{
  "horizontal_flip": true,
  "kernel_size": 3,
  "num_labels": 75,
  "init": "orthogonal",
  "residual_init": "none",
  "eps": 1e-10,
  "epochs": 16.8,
  "final_lr_fraction": 0
}
Rows from block 9 of a small multi-label image tagger, named by matrix and row number. Rows with one number belong to one neuron. Each number is 128 + 32 x the weight over its row's rms, rounded and kept within 0 to 255. All counts start at 0. Numbers have three digits each. After the name is the row's rms in percent of the matrix's.
Before each neuron's rows are labels from the 100 images, of 14848, where the neuron reaches its highest value: "responds to" is what is common among them; "colour at peak" is the nearest of a few named colours to the mean colour under the peak. Only what is clearly more common there than usual is listed. The data: photos of plants, animals and fungi (iNaturalist). In brackets: how many of the 100.
# fc1: MLP up (model.blocks.9.mlp.fc1.weight, 960x160), inputs 0-79
# fc2: MLP down (model.blocks.9.mlp.fc2.weight, 160x960, transposed), outputs 0-79

responds to: phylum Arthropoda (68); class Insecta (66)
colour at peak: pink (37)
fc1.365 087:129108135118124136055042120131126195155123123119058134130007130165091196135255153128102148119134105063179128214123126125105128133126123133133129124048133156130111116091123131127126101124131080125109137056145143120133132108084140128129131185
fc2.365 083:255102130128124129129178131128109117128127128047108232128126135127124128128122126127137140127059128154126127128080122128130123126255125218128125078122131130179129133130128121123128125124129114133130127127123126131137128127130129131132120164

responds to: order Lepidoptera (34)
colour at peak: brown (60)
fc1.399 110:129110117143128182118164136116030121133115172062125134157131128127109000105115139135066134050148142121114061178054154131106124104119217091133125132110141156129124129129128125127196128140098115162127115072132126170054117121124093121128127117
fc2.399 086:255126133128128136131191143127100128125126138073091184111128144127133128126111125128131172141090127188133107128104126126128126134215126205129122093140129142135150128128125140109121122128127120130124127121123129133145125129128137128131122140

responds to: phylum Arthropoda (86); class Insecta (83); order Lepidoptera (32)
colour at peak: brown (55)
fc1.609 144:143119000121088129118130134116000115131128202134136141120124179126154110122126122127138082163128130127128101121080125143078120036090102127114060127138128202117082082106111129089153162159102107130128116136080112208154069142123072103127174106
fc2.609 114:235106128129117124130189129157133128127090166095112195144128140130128130121083126196128144125129099213132101124124128116151139111255130203128116139104121153131131126143129134131125128125126128132146128106096146154111148133128127129189114168

responds to: order Lepidoptera (36)
colour at peak: brown (50)
fc1.183 106:146115129191127129125148130167082113127170094124092140118088000141098106125117136154000116127111131114134127186094105199149116130106144127198096128137067128185130133131128125174138091133129126128130176128121178133000126143126089130115128178
fc2.183 081:255088128130130135131174219121073087128124132056111171127129123137128128127121127115146158152127126188127128130089119123131132128255129193126126091140130136133140132132126131121128121131144115129128120123119130129141128129131130126129103145

responds to: phylum Arthropoda (64)
colour at peak: brown (59)
fc1.57 186:108124077129128128128122130127098128119131246128134097129128128128129154143155129127059128054126120132127128115129113128087125037130118130142109128134000131128094128185127128124127234146108130173121131128127131158121128129128114094128131124
fc2.57 103:005122127129168125125136131143124130131228128130131129112125131130128126128170128141187128128128129126127128131128128128122125128009129123129130000135154130135128127122126085129123148131129130128146128112222128126137127129113128127118128132

responds to: phylum Chordata (100); class Aves (99); order Anseriformes (62); family: Anatidae (62)
colour at peak: grey (76)
fc1.185 133:134174156166199168124142079150144122041143100130161130083140108113129068089133126134136129100107107119123142126125124129101155185195086145124121095159132141167138130193127091127011128129123102122126127163127138087129165136040175129113120137
fc2.185 127:255170127129131096130130084130130057106157137128095214120128130110109130127128130134110135119108131140128127125112125133081120129255135137129181114172143127172129129129130129128096128128141128126126133128131103125130130152119117129130119196

responds to: phylum Arthropoda (69); class Insecta (65); order Lepidoptera (34)
colour at peak: brown (66)
fc1.713 090:126114108161124144127128074150140131059187112153123135125128093145071060142129140174004128096142143096138125129134121123136129128123094168167109142161130112124122147133127131100128128127128125212134048139128129140122085134127091109128130116
fc2.713 055:126125131126123162131126187128116091131130125050074173092119127130132101152131151125131152204130140179159131129198053128127156136124088241128120123123111137130127143131043129123132120130128053127123129133010183125223125120129126136165116000

responds to: class Insecta (67); phylum Arthropoda (67); order Lepidoptera (37)
colour at peak: brown (57)
fc1.37 088:131097080216131232159141132125132149126130140079128136137075123152064139128179128126010097116116125125130127125150185130128125128129119129131117132124117121119100139139143123128206164134101130146136099115120105130027122123122081092132104127
fc2.37 064:232076133127110131130229164127104128127118132053098154125128128129128128128121125129134152165072130213148093128104120129117145142234124235127125085112135133148131129130127126094129111128128100132129125130122127139133125138128131128130117134

responds to: order Lepidoptera (32)
colour at peak: brown (62)
fc1.288 092:000118126154129101145143144152127114126209104056114147123129127186088033117071127169129090136140121018089106157094088116122128117087141138134143130154116096159126134112104144121101128129151125141121151177142136133075035143170095121061129118
fc2.288 077:255128128128127129131184169129114122114126131053096168122129128133125127125117125123141161156114128187145085128109121124107144125232128255127127077128128135132129128128130129119129110131130118131119126126124129136152128134128129127132115128

responds to: phylum Arthropoda (62); class Insecta (61); order Lepidoptera (32)
colour at peak: brown (62)
fc1.22 112:132128119158128164128140128140045125118161140124130129128071098155117123123177128176025110021079125127123119141131129155109093076130145102194122128121073123174122114138079113136152133138109133152128107124132135192000118126113123119059127146
fc2.22 069:237112125127123132131176168128116127128119129053114193127128124134126128128120125128139158167057128194131123128088120126119153127242128234126127091120130130154130131130126128111129118131135110131129125127123128137134128132128129128131119139

responds to: phylum Chordata (93); class Aves (92); order Accipitriformes (26)
colour at peak: pink (36)
fc1.465 103:128074154092139155128137127133143129132090113166119130149124128105136124129177162139146093120118127108108119149065111133138101081123134135182134125122128128144135154139214128132128131074124093119129139137127140128123132127130134140147122140
fc2.465 091:203127130125124133133145073128060076125126129096096166132123129128127130125126128129158140126082127155126128128052125134124127132255124180127124054128132129176129129128123114121126127121131117129129127125129126131147129131127129128130122147

responds to: phylum Chordata (92); class Aves (91); order Passeriformes (51)
colour at peak: white (70)
fc1.250 102:083062141111130147050125129050130135140122130124113068130086107129090133131123165125115144126127083191135127199124132131127136140238127127129124124100101143129166122121128138194159148141186087131082140044114136127128145133139136124201128167
fc2.250 138:248128130128128128128144148128120086127128127090124165128128147128127128128128122131189131133112130149128128127103129128131128125255128153130128072131127144205134128128124128126128128128130125128128128112128129130134128129126128128128129129