Weights of a small multi-label image tagger.
Model: arch convnext_v2, norm layernorm, activation gelu, patch size [2, 2], depths [4, 8, 4], widths [80, 160, 320].
Training: 10200 steps, batches of 256.
Data: trained on photos of plants, animals and fungi (iNaturalist), 155796 training examples, 16.8 epochs.
Rows from block 12 of a small multi-label image tagger, named by matrix and row number. Rows with one number belong to one neuron. Each number is 500 + 25 x the weight over its row's rms, rounded and kept within 0 to 999. All counts start at 0. Numbers have three digits each.
After each neuron's rows are labels from the 100 images, of 14848, where the neuron reaches its highest value: "strongest on" is what is common among them. Only what is clearly more common there than usual is listed. The data: photos of plants, animals and fungi (iNaturalist).
# fc1: MLP up (model.blocks.12.mlp.fc1.weight, 1920x320), inputs 0-79
# fc2: MLP down (model.blocks.12.mlp.fc2.weight, 320x1920, transposed), outputs 0-79

fc1.394:496502503366497500498494509555496502519498503499503499550491498515499499501503503513506500500530499505501504501504514500497500500508501499514504498487498500410509497495501462494446483568509502457504501560490514498493498497508509522537500454
fc2.394:506499500495500498507500495487497500504494509461503501503474503511496507506500520505509521500589498485503501486452494507496504494508512497479500500501485509501494499498493554501503500562501492510433500501498517490499499547496497496497507560
strongest on: phylum Chordata; class Aves; order Passeriformes

fc1.183:501500495500500604499507499482476487612481483501501503508494523514498622500446500518481488505500525533499529503507499476500500498501435498499497500506532515454471464498501493509496444476497443497508501498515493490493481506500563571498492488
fc2.183:494498553387500498500506494482616502451476480504440498503484543497504481507487497509496497498492500501498475500503556515509489493497514501497522504491497498414512506443533547510500572514488569497503496506601505497501514492504468503496500500
strongest on: phylum Tracheophyta; kingdom Plantae; class Magnoliopsida

fc1.8:499492499509500502501501502494518500503505499500531499481493493615522496501502499505499504467499500509510512502388501513499499501501501468698508491501497500506502500501500502494501501502510500483465474497495500497471503499502496514500501506
fc2.8:492520494499499501497506471517463502497501494501504496503502500498502500500506511525510500545500483504501492434501503500500578503498500505501500500501506506505500503494503500499444501497504497500502480504495500497503458501502527497474491458
strongest on: family: Nymphalidae

fc1.371:508500491498481542499498500500500502502499472500418492532520497499500500501501490501500501499524515483499498479500546488498588448501502530515342500496501489499502499500501500512499510513502500511483521500527513499474500494477489498556480499
fc2.371:501501499421571494501534503525531508498509534516497515506501502500501530486497489497504505501522502496506501487476500536505496340530500498498519503503503499500488500499492528472460484529502485500453515512525486494500503501501500505318503500
strongest on: class Insecta; phylum Arthropoda; order Lepidoptera; family: Nymphalidae

fc1.388:499501505509500503500500501488486512531498472502497424502494505506498502503502607497499502506666499476500521505512500500501500491485502499500505509498494513493504500500496501499498500491504498506498501516500496497498498499505508514501503506
fc2.388:502501497501558500501496499500496502483522486499500506470500495500491501487500492500501500497501499507499529499490496499499478532494500556504475512496494502503504500500477502510500580492509404477471502552416501484500500500539496500504516501
strongest on: class Aves

fc1.122:500510504486501506505480501493533489498385490499501442497515508507498500500502499499469485500505503476501509438500500499494563472498500508492492497500500551464493496455511503499399506506496501499493513501515505507501491498498520506513488481
fc2.122:520444521482526496513487504509475498505501521441527558501511518525492404515515499494500497503502503487489500481492498499525507343501477500504560500501504499504484594504480502531500463490500510498500500512501503571506500500505468529463498496
strongest on: kingdom Plantae; phylum Tracheophyta; class Magnoliopsida

fc1.524:500515502500500498503500500500509525478501504507432500498500495479493498505502519514500497509500502521501489499502508500484535457498502501495450500502498500500497505498518498467501500493500502501476499521500499522499501497440498497518504502
fc2.524:503515515440511503498499516507491495500493495500553499496518504499399495521503499500501532558510491491497484500430500494496498495509498513498496503495409492494493463522491498499518500496498527502500470492501500514444495502505467509377502493
strongest on: class Insecta; phylum Arthropoda; order Lepidoptera; family: Nymphalidae

fc1.268:521493501500501506424489498502513497500452489500499491500526521539497534499445501498499413507500532465501492500456478499491532498497499500493500500505500502440500505500521506508486499500511500511508500556502488502503507487487514499499500479
fc2.268:529477513496477500524498512458503503576493492495495501509501494633475500494499512497500501507530498501499501502499500499497514447506474496507499507495502500519510500500500516498500504497501498527506497501500499494502602492499498621495505499
strongest on: phylum Tracheophyta; kingdom Plantae

fc1.657:496496500501500507500500499487511616493499531502569503454500500495498506499498504503499479469508500500499499502509510500500500501514501521504498499495506501499501467395499482500495503496517497500500511503518500501501485528493498505514497457
fc2.657:500506490500502500511500501509499498499501509473498518569502501507501500511500539499501507500600517510504486497495499508499494498519522503501494501500493500496500481471505504506495482492502498577524427480500521501494514500501498501497497558
strongest on: phylum Chordata; class Aves; order Charadriiformes; family: Scolopacidae

fc1.581:500512500500480494500500509549501562500498501500499497433504494501448499501498500500390496496500500501475504516500500550498503502500495378499499501456501498495524441468501456494461397515501498483499499520493500569525479500497617502522486501
fc2.581:500501512494497503499474513498482501503502506502593500500499508497525479501500499498500493525493499495503512529529502501507497472500499510461561416503540502520497487503488478486493488500432488505483493449512499498497515527499487488482505485
strongest on: phylum Arthropoda; class Insecta; order Lepidoptera; family: Nymphalidae

fc1.577:504500499481498497500492498501500546501506451503502498515551498493500506500458502500500502497498503503505511499503501510501500497501511502499500506500500499504520510504501498449505509400429500513490494504501505500489505498498490498563505499
fc2.577:513476489491502489500507500523502494505498497496529502547500502500499503496499500515484498493507502489487498498486501513496502495515504502500499506501501499500501500448501505501510500505498501498488494498497498500499496500500495502494505507
strongest on: class: Aves; order Charadriiformes; order Anseriformes; family: Anatidae

fc1.368:497514595494501514499496472506510502495496500499499499519497504501501500500503500497502500500497503495502498468505501532500493443505501494487502504494501499503546506506503522395504474459488508557460510525507522498487518493506514488540417449
fc2.368:420433507495504497499501500496497506500500477491501491519498491449500496501499500502501504499471503499466510488506503487496468505502483496504500500498506499497538509495508501531503482482475500476544500495507498500500500499481498500518502492
strongest on: phylum Arthropoda; class Insecta; order Lepidoptera

fc1.696:500500511503556496498494497510502501504492481500495500607500514592490503476517497501497501535500500507501382420478500495496499500506499510493500507503496503500501518476540503493501492495543508501504498522501513478500479501491493496512501501
fc2.696:520490552483500522498496519502467503507474364492516469501496417529489500492500510519501495499508485500491501486476457509510494500510500495491500484505515498504495502546497504503547500490501503508492505498499487499501490506491491495501518500
strongest on: order Hymenoptera

fc1.423:491510500494498496504508506499499499550520507499496491503475499470508513503511651503499499505500500499500497496501549501502498497498504496500499500505499487493496504504500501495489503500488501500501486499500500493510500494326498500494502502
fc2.423:501505490497519494502529580496535387526497498500607462505499498492488508502556500492499500549501500497501365506466501501497506452501561490499508522515497543504474541509512550500502415500499459503503496529503501500497510493501500532491500455
strongest on: class Insecta; phylum Arthropoda; order Lepidoptera

fc1.582:500501501500500500493564499507499503500471476501503500497497504519501503499501500510496501501544499496370504490500553506500500480497457500514504501512501496498492501500500500500498500502499498492496497518514502481493451493500491509495502502
fc2.582:501491484510596497501501480501550436482495503513490500499498499454500500499496493504503500500502491489514587501500500499498502502500508515451500505501494513506535565499500502505477457507497475496514434499500500503499494500513545505552500480
strongest on: order Odonata

fc1.593:497508500463502504504495498500501504496498500500493501456508506499485499500493500502499500537500495501407506530497501528486505507488485453500500502488500501500505500506506417488500481520486497391502522499484498518488494500499605472500500501
fc2.593:487515516500505505506500502500494496464500499499631526503500500499499515500494499483503491496497500498497502498524479489518500483500499512488499500496466506572494499500498501499559501500500498499501471501415499498499505499501498581433521499
strongest on: order Anseriformes; family: Anatidae

fc1.150:488504509505506486502500485500503492507547486501502509499498509497481516501500493498509499501495500512488488501515495500502500500496500496495473501496500500500507500497500501501452500505496493463385497500494500500548425496475501500499502496
fc2.150:491488500502493505499507517529503524489500500499509500502486517501509505500501499507522477470494499522497500498502507496501481500525536479495499499506481502533455493487496504484511475501497500528498496501497511488529490495506508599432500514
strongest on: order Charadriiformes

fc1.310:504541499500503500500500529451496516509495496451499500475496507559502499504500499499492458499505499490470497502500495500455503501501482502500502500544506513499500490452514477495502490503499500400499502503501499499503483508499498533500504500
fc2.310:507502500500489502499494496517499503501434500506499502509488510501504500499499501503501485503507488589498502500499494487508527483499502496494524445497437500504500492492524499508482502516501505489468496504513501500498514500501500499465499501
strongest on: class Insecta; phylum Arthropoda; order Lepidoptera

fc1.276:512500505501651500474501488501500504569479494500498501500499506499500495496499499499499487503503511474502496500496480503498500500495497500499500501505504502482498500497520505500501507501503499462492500544507506500502501520489540504528504502
fc2.276:443486496500492504500529500488499492507501506546505500507504487544486505499501515505493500501490501506500540499500501479510502502502500495522442432500499500472490499501502507497558501490500497500472502506514568520500501501486475505501500495
strongest on: phylum Arthropoda; class Insecta; order Diptera; family: Syrphidae

fc1.493:525485478504539513500499440508494484547504506503500495499499521450499501500500498500497500504498513489501503506488498500500507499501490501497507504500500506500486503500501501500504525514503499495500500706504497495501500479445505500500497433
fc2.493:427506497492480517499500501499499501500507504498501474500501463579495492503554604499498499499508495484502519480525495490504496510502494499500499406510502491494493476529500502495502472511505500500500516498499527498461498508493504492501465525
strongest on: phylum Arthropoda; class Insecta; order Diptera

fc1.333:500496498497501479500550504498505499501493514481526498500501512501499483500498499501476507484507499500498519494497520542498500496496498500505499498498513493470498497480501513494498503501470500500490503511500500430507498500501561545497500504
fc2.333:507500497514497511504491498523500503501500488518454503504604456458497492503500495512479494509499542493529508507491504475497500508499503578501497503484507483480510544488492554533524499502491488511506500501517496503499450506495498479506499469
strongest on: order Lepidoptera

fc1.561:500499504363503499504500503502504504502493491501502499501497505526499450496398501501495498522497503475498499500499495536503505465494502469511506496464500499461491502484513505505492519501488499524503506498496485497506499500504501506501512512
fc2.561:513500538479498497526527500520524518486500519455682501504500500504511444499502472515515489499501518495499504501509501503500493496502507549502501493498499501500495508536498482508500500515501510505498497544503495533515425500499473503496496495
strongest on: order Anseriformes; family: Anatidae

fc1.458:502498499505494503495500497500516499493513515489466473500507493466502521467491498571501482534502498505513489505500500501502494477500472500507502509498501503503510478500521430486504501491426500518510500504501501498507504504500482500500496491
fc2.458:499498522500499499502484474508501500493504500438497499502498498502492486502503738517502470488506500500500501497497522451496497505499460524540500488498520499500506500500500489500504500496502548499486501503506497501482500564504495500514494497
strongest on: phylum Chordata; class Aves; order Charadriiformes

fc1.275:503497499503505500500500450496496500503503500499497490503500499509501500495493505500503501498506579499501534505486499509510475506503502432499500561503529505488519501553369512488486502540502473500462500500500509505505497425499499477530495500
fc2.275:517500510500503494498505583487506500498557513536564503501488507510494543490496500499500500496431499500486498506394500527502501507499499503513533499498507518500500511500459500482489497500501499501618503503499506504522615499496496500493548508
strongest on: phylum Chordata; class Aves; order Passeriformes

fc1.557:468502499499501500501498500472497513505542499513495502499520501499440493500499499503496491493498506455500482508514516496529494468498504508504493497426497500501525506500501505499459511484512501478443510495502498500503487511496514500482559496
fc2.557:486507524432499497507500500498500544501497473505491501499500470503492494304500518499503503501490455500499501492494499505502502502509503511502496499502490527495513505488496483500497497497501498493546489497503488500477502499499500500501501501
strongest on: order Charadriiformes

fc1.42:501504492499500504502492507502504500499492500501500499472501499504502557501439500501504492505499498503499500519496416500493622497499512490497500463506501590501505424501503478503475441511497502500500500504466503510500505500469513498499501463
fc2.42:496502501503497500505688502501501500491485496485500544500498500500503590489496487505466499502484503500554506502526633497508502494485502462476501499496478501510496489502491500508523499501499477509500503500505485436499511497504502502482496509
strongest on: kingdom Plantae; phylum Tracheophyta; class Magnoliopsida

fc1.252:503493499484503489501499506486511500520498497500495499497498501499500520502499562497502500500499503495501500427457514500516506490500481501504515466546499500505522501500498496501488501523503501482499491523494507505493500499505503501497499510
fc2.252:500501479499499485496492501500491526498476504497503503503488528502508505500500501501481503502502477501504505500466495491499489504485512502498501469500505498477521500532529501499501502569501491545502499500498498489504500521470483531519504500
strongest on: class Mammalia; order Carnivora

fc1.76:439509537501499500499499506483501521499500502500493499444492488495490500493504500531498476504500563519503493499500505535500499501451499492500422526502479486502513496499457493507373489438500474480505500500500505499504500407440501494500508506
fc2.76:500474519485554497495501501506496505501563500494496494503475537512506435547505501530465493498511503504384473496498508454513393505471483508475509494528539502497502478499490499500499499482537506502480502484549495498450498508498500505482493501
strongest on: phylum Chordata; class Aves; order Charadriiformes

fc1.621:439506487477499497502511500503501511492481506504499522486496478508490516500393500560502494518499501500419504498515499510490500486467515506498498497500498524499502494462529466527500488479500501418497494522503502479487500501500508500500492510
fc2.621:497552686489516496500508503487508504524475501513505493514465499502505507561504497520509501528489504498514487507497509481505542479504523498498553504503466517498442403475487503503490478535483516502529530497507513499503549502469488514495499502
strongest on: order Anseriformes; family: Anatidae

fc1.155:499501515500499496433501497442484500591500501550502505502499485499496508500501500500503422483507505500501426503517500601501499498507502459499457512501503500481482494499502504501498498489501501501500483499494499504502500500501506508500505502
fc2.155:465495482501624501500512503503500513492530534499511499500499511501481516497505652501500500501511489500473500493501449466503458502502501500503502505500504499498512494497499501485500471469540496501498501496501499481500509502497499500387507500
strongest on: phylum Tracheophyta; kingdom Plantae

fc1.227:390504500493563502503491509413492506503541501499502501453500496497493500500501514505515500483508525510503491504505535499509500498505503502516495502449498507500498500506495496491501500495503497501417503499510505486475503460502504500501513498
fc2.227:508502510496500515503499528495499520520505501551500497519502498501499439490499470488501498500484532496488485500522566477515502500499505473469501500501492496500496567488534501498566498497498521497497504500499498502500496502457497508491537468
strongest on: order Anseriformes; family: Anatidae

fc1.513:379474500500547502499535513499515497492492500500510501498508499499485494356459501498503495495498491498493504492500495505534516428486491494499370523497501493497498501487517500532484501513466504499498501497499499515508502499498507507492500496
fc2.513:471497499495497507513497512505501500509500484506460501501501496513500468493501577533505521500547501502500509483521486490489485435501500500503484444499503497498502486445553499516518439472507476510455532506505502499454509493501499496459508526
strongest on: order Passeriformes

fc1.721:501482485497499499490499490515501500500501445497506497511500518504442561493496524493502505499500500509498489500511503505498500495497504500500514496505542500483497443487506507497502503497503305500499507499504502496500328503494503500495520501
fc2.721:505500467454480498502495463485521501493557501530500388491477459500494503505605497496493499498499500502489466500504511466497500524498483485499476579512479515502505504500511499499496506488503466475502499500502573475496518505499505497724500499
strongest on: order Passeriformes

fc1.454:498510501518500515501551487499501499498517497504502504484499500514479504499501500517398452501501499504500506496495515495499501491470420501499502508590496500500500503503479499502404507493500502499477497493514481507502500482483494505499483500
fc2.454:522504501519509491501499503505512486501495527499500500501500496501492501500494491521496489506499473494493515515492503500498515528488561488486505494489439499497525504500355501448505503500497500493497506497511511500504510499500497500505518480
strongest on: kingdom Plantae; phylum Tracheophyta; class Magnoliopsida

fc1.674:500499505490502499492502503497494512563512439503498491503506503502408502446495501510497497496507515471457505507504457503503510504517506529507502506501504628493514497500475508493500501500500499426452499491431502512500484501502621500503499492
fc2.674:518488507501500480499483500494501507499508500545494500501487468497494509493506483590499498503503489501501492512513496482502501503488474505511490476500517500491508490520485499499472500506496492500467483442500502497496505512461503499515501415
strongest on: phylum Arthropoda; class Insecta; order Lepidoptera; family: Nymphalidae

fc1.695:500531538501508500501487533500499500500497500487499502500501500503500500491422500493500500500499528414500481499473500503490505465499502480569502497501653499489503318499513501501506495500489500506501509493500501482500503500498524507496499511
fc2.695:498500462517511499499501495505501503500494514501498503502500500489512498517491489501502492502488513498499517504504496501501501505502526500294420501500502499499500475504503500500495511501501499497507508500501499500500501505501500494499486487
strongest on: kingdom Plantae; phylum Tracheophyta; class Magnoliopsida

fc1.88:500503509567502514509503499490484498506488499500495494505492483501417500534502499497527360508500493485500501512498490497447500506526582505496448500498499500511490502497496408496474503490506501501499500500502502502484499497510483499500502362
fc2.88:503500496505489503502497500506500492499625500487468504504496405503500499500502476510494617500541499500500501491501509493505505533484549480507498505483498489503520508500500501527500515497504500498542493506490501500501528478500499502505502500
strongest on: class Magnoliopsida; phylum Tracheophyta; kingdom Plantae

fc1.346:508499489497499535520497500501504465499494498492502503577499502475502498500498503500479501498500500488451500500473505501502497512501498500502501494500501500500498493502495502500499499499499490497499512505508447490603500500387499507499493477
fc2.346:500459491498506491494515500488541493499506503502500516477535460502508503506513506513483500486501498498489472541501499570470576505501550497573488495499464498501496501518496499499498500550639468497496497671503501501504447486491500518499495495
strongest on: class Mammalia

fc1.662:493500493444505497495508522533500501514500500504528502513468496499493500499491499505494477495495531485395484497501507500503506482498499496550498470500552491500504500501503487505493497487500497507487475499503503500494499506483508509604510499
fc2.662:501499499500509484502500488500500500491513498500507497501499503509493495504505504555501512504481515501500479498500514498486500504500507504464511498520501500508500474500451499503504498529500504497484506500508483503494471509499496479496502513
strongest on: order Passeriformes

fc1.661:411489498499504500499501501528506503502505501500501501501536524511504532488494562500496501499578488500499521475499541507554500502501466498513500503495502495496500494483501500488499499497515474500502522500500483498520496492387497500499428467
fc2.661:473503468508505509540501504493491479484498491503500509500502477504500500468499512524494498509526499499502484502493498492405465503501585490523498495497480496451524504504495499492509501501451511465539504446427494535484496496500470482512506498
strongest on: order Odonata

fc1.659:500492503502564501501505500500499501500497538498510502463496611531511503507492498498494524499508500514505488511494499580514533504492443450499502554521495501485454508500508488528500507501500492476507538501517477477504502497473495496485408497
fc2.659:528531505503503521509500441531499536489484473498500510479591411503498481485501488519506533480501490504485432505500476506468473503495483544507499494514485502493502502471445502500498508525501499494483519520495495504479497518502490500503492504
strongest on: order Odonata

fc1.622:486494502500530508495500481489501528500498500501503502528500529605498505469440500538439524498498522500493501497515501493503519498505494514499499503512535500401505496495500512500501491499503478507414501497505470520495511502499499503477500502
fc2.622:443514489503503491513475520511502501466491479501492502509494560497498509500492498482509500502496501502497510498464499491516510503515497401485499498490485489480493500419506503518492501498497542499579495490470501500389574505502516491493501482
strongest on: kingdom Plantae; phylum Tracheophyta; class Magnoliopsida

fc1.247:399499491501500503506513484448519503505500499504503502501500488514498495500503506516502503506500500518478515501508508469481499499500498498540498505499496557494566472505497486500502454496529494498501503523399504501474511498500606521500433502
fc2.247:512499487510494500514497494499515500470503503491500505499490502500495499505501493507498500499506493501500497493500510500494499507498503498499497471504500502642499500500505503489495501501504504500495500493465502504490499503498491488499499498
strongest on: order Lepidoptera

fc1.567:492496497499500510513542516484500502503493491494501500511523503499499459536500510483500510498496493490499513470463506497458495484482493489492500454510559506500491498497498504490501502485503500507505500576554488499507498492500496501501501506
fc2.567:503498470504522499498486494549521500500493500483500499498501505500497498494503495514514447498498501507499498498502502495484510500498487498490493508499498528525499505506597496626467501501498494383500515566501504508499500499516502499503497490
strongest on: order Odonata

fc1.393:502501500492502514505497500494502499495490499483529515501501522499499500504506536485485493496497551500500508500501500497506494502500500488499499491499495505491502500500511502500496502496537484510451521500512499471508466503381497499512507480
fc2.393:505499501472497552491517500498497498500465504518498489526516499485500501503578515544482502504500505571515447497500501489496505500499517502505500483504500500500513512522489482505484496498498501500500502517501505504553505525504500485488506507
strongest on: phylum Chordata; class Aves; order Passeriformes

fc1.724:500501499496512504502504503442505495493500520498499503515503508507507498500394500507488501493501505500500531501351491493503499472499503463505492499500540499427497497522423497503499480500488498500499506491488472500500497592507500489499499501
fc2.724:499499497505508500496501499500493492492490486494463500500500498493500498532502502500501497500503496501500500503500499508504501505503526500508512497498474499497515502500518500507507507537500499500496502500498500491447501500498500484500511479
strongest on: kingdom Plantae; phylum Tracheophyta; class Magnoliopsida

fc1.215:504500500510498500497497494500497497510491503493499512481498497496492486500487498498501531526535492515502483526505499527504494502504509476560500501487499603504504504455499468497467501498451502517509515500502478500521501493504504496493504508
fc2.215:494496608508499505504499554500585500499502514493498500495494511499476504499506508468502515499490504511491499490513512491453492501460491509493493500504509490516503497508449453497430513505500503480458500557509503518498517534499493527512507495
strongest on: class Aves; order Passeriformes

fc1.192:496496511498500521427517515500482518498480510504493475500501495500491594500498536537517493513500507510499499506439510500467493463500496497499494514495500501500494501492507507505447508530516498499502497508508487503501459500499505502497501498
fc2.192:636495511501501499505516500498511515500496496506496498500442498461364487498499498499510500469499501495500499521533515501492432503500502489505495502500472500495499517478510496514516499512498500502500515394463494504518492500487514500503498500
strongest on: order Lepidoptera

fc1.616:500496508456529504484626506505505500563496495498497463500501506500502477486501499521499500499500499469503485503452497502497499500519493503500498496500508491480503498521504488469493427499485504491475407502500498502499463508485515507577499505
fc2.616:499515499490500502492501495509527485485520486548499511516501497502495543498499512484485564498497500483500495491502503492512497498500498498468499499498495498536499500500497486518500500518514499500492500508489523504504482491500504510496500486
strongest on: phylum Tracheophyta; kingdom Plantae; class Magnoliopsida

fc1.535:495504559499496550500491500469488553496507510494500445499488500495499508486491537501497498500489500518508512534499494502484499500495500488500500501502515500500500508527492499498505476512473500500502498483498461505500461504500499499499495480
fc2.535:510480515499501503507500498509530497493501499500499489516502498456530446448514487481507501499491501483511540482588526485497506500507478500500499500510491498541494500500499466501481498499504500505500497497508467508501502492474515491501503510
strongest on: order Charadriiformes

fc1.658:502514505465501515507496500492496502514499500500493496500533499503500490490507498541496438499501544488510482398448500500477500502492491495547497504501495556499507466496500511500347498498497500518500504532508524501492486503499502501517500501
fc2.658:521490500500595449509494480504522505498529516392509500471462506572499487499515571513501496500499476496491502488502498492499477498498499507505519493532519500501503575546522520530481477515514433471501521534499487513484471501500487493500482462
strongest on: phylum Arthropoda; class Insecta; order Lepidoptera

fc1.81:503504489499648494506499492490500522493485517500503496506512499498457500505494500501488421503499539496503502529492497505501500491507512511500498505370500500494499500493498497505498503499499495490501501499498507531498485486497527500515501482
fc2.81:494488500492542489512616475467578541509474492505503504556501504597499517479500507530506501499500525538508507483466492458510498497529499519458496492506491565492501500500524486522493490503500498503501489507600498499500499498388499496498498501
strongest on: order Lepidoptera

fc1.462:483519495511500609494502501519501480477498501417502497498523508463502498506497500478502490489500499494529542500499500500513494483499496500501502496500502503499496498516539514500497501497498499519502549499499492483503499479500500495503492499
fc2.462:500499498531489508503500498464487465501509500503494504496501399497472505521483496597461500496521516500500504500502488492498588502500478502499441503500508497503500500502495508516528509502502500499504497500478501413469499500494502499486562502
strongest on: order Charadriiformes

fc1.489:497502504436500504501501502519499501501490499500484475584501501499499441501500503500501500513544493500499505468421511498503499395511500497500432497501500546501498501506483503492495504501507499498508501532580488478504496499451497502505492500
fc2.489:501481490503520492507504498501496497497486517463510499500478502502467489500499523502497466502498503497499502500499497493500501447499500506452500501499481501503504504508514495500497399500495520485501482518500512501506498497496500502417498500
strongest on: order Odonata; family: Coenagrionidae

fc1.501:500502499504540491489501499499499500500499499482498503500497501512502509499489496507436497502503500484503485498491495500469500499490499489494493505508506498501509500516498466520501493476498500499505505499667493500499506513500610561570495500
fc2.501:500502499501501503499502498501498501487509493507501500500522500499499643508500485499472502499495499496500513437500450502500501501502505503499500501488543501501501494500497506500525609527500492498500499500420499502498496497498488484446507504
strongest on: class Magnoliopsida; phylum Tracheophyta; kingdom Plantae

fc1.211:499501503500496511500495501514502491505508509485502500499500496499500497461489525499504500506500488547492521505499485509505503503500501500504490496499499499499496455498499484490485495508480432486500498498492460438505498499426499497494506499
fc2.211:510506504491498502498499492515504501500512516493470487500497390500496499515500503498494546487505496497500499498503501501496508549483500498499503489502500504503494500496522516494500501470528515499455498502501471500450510525486522503499500507
strongest on: phylum Chordata; class Aves; order Passeriformes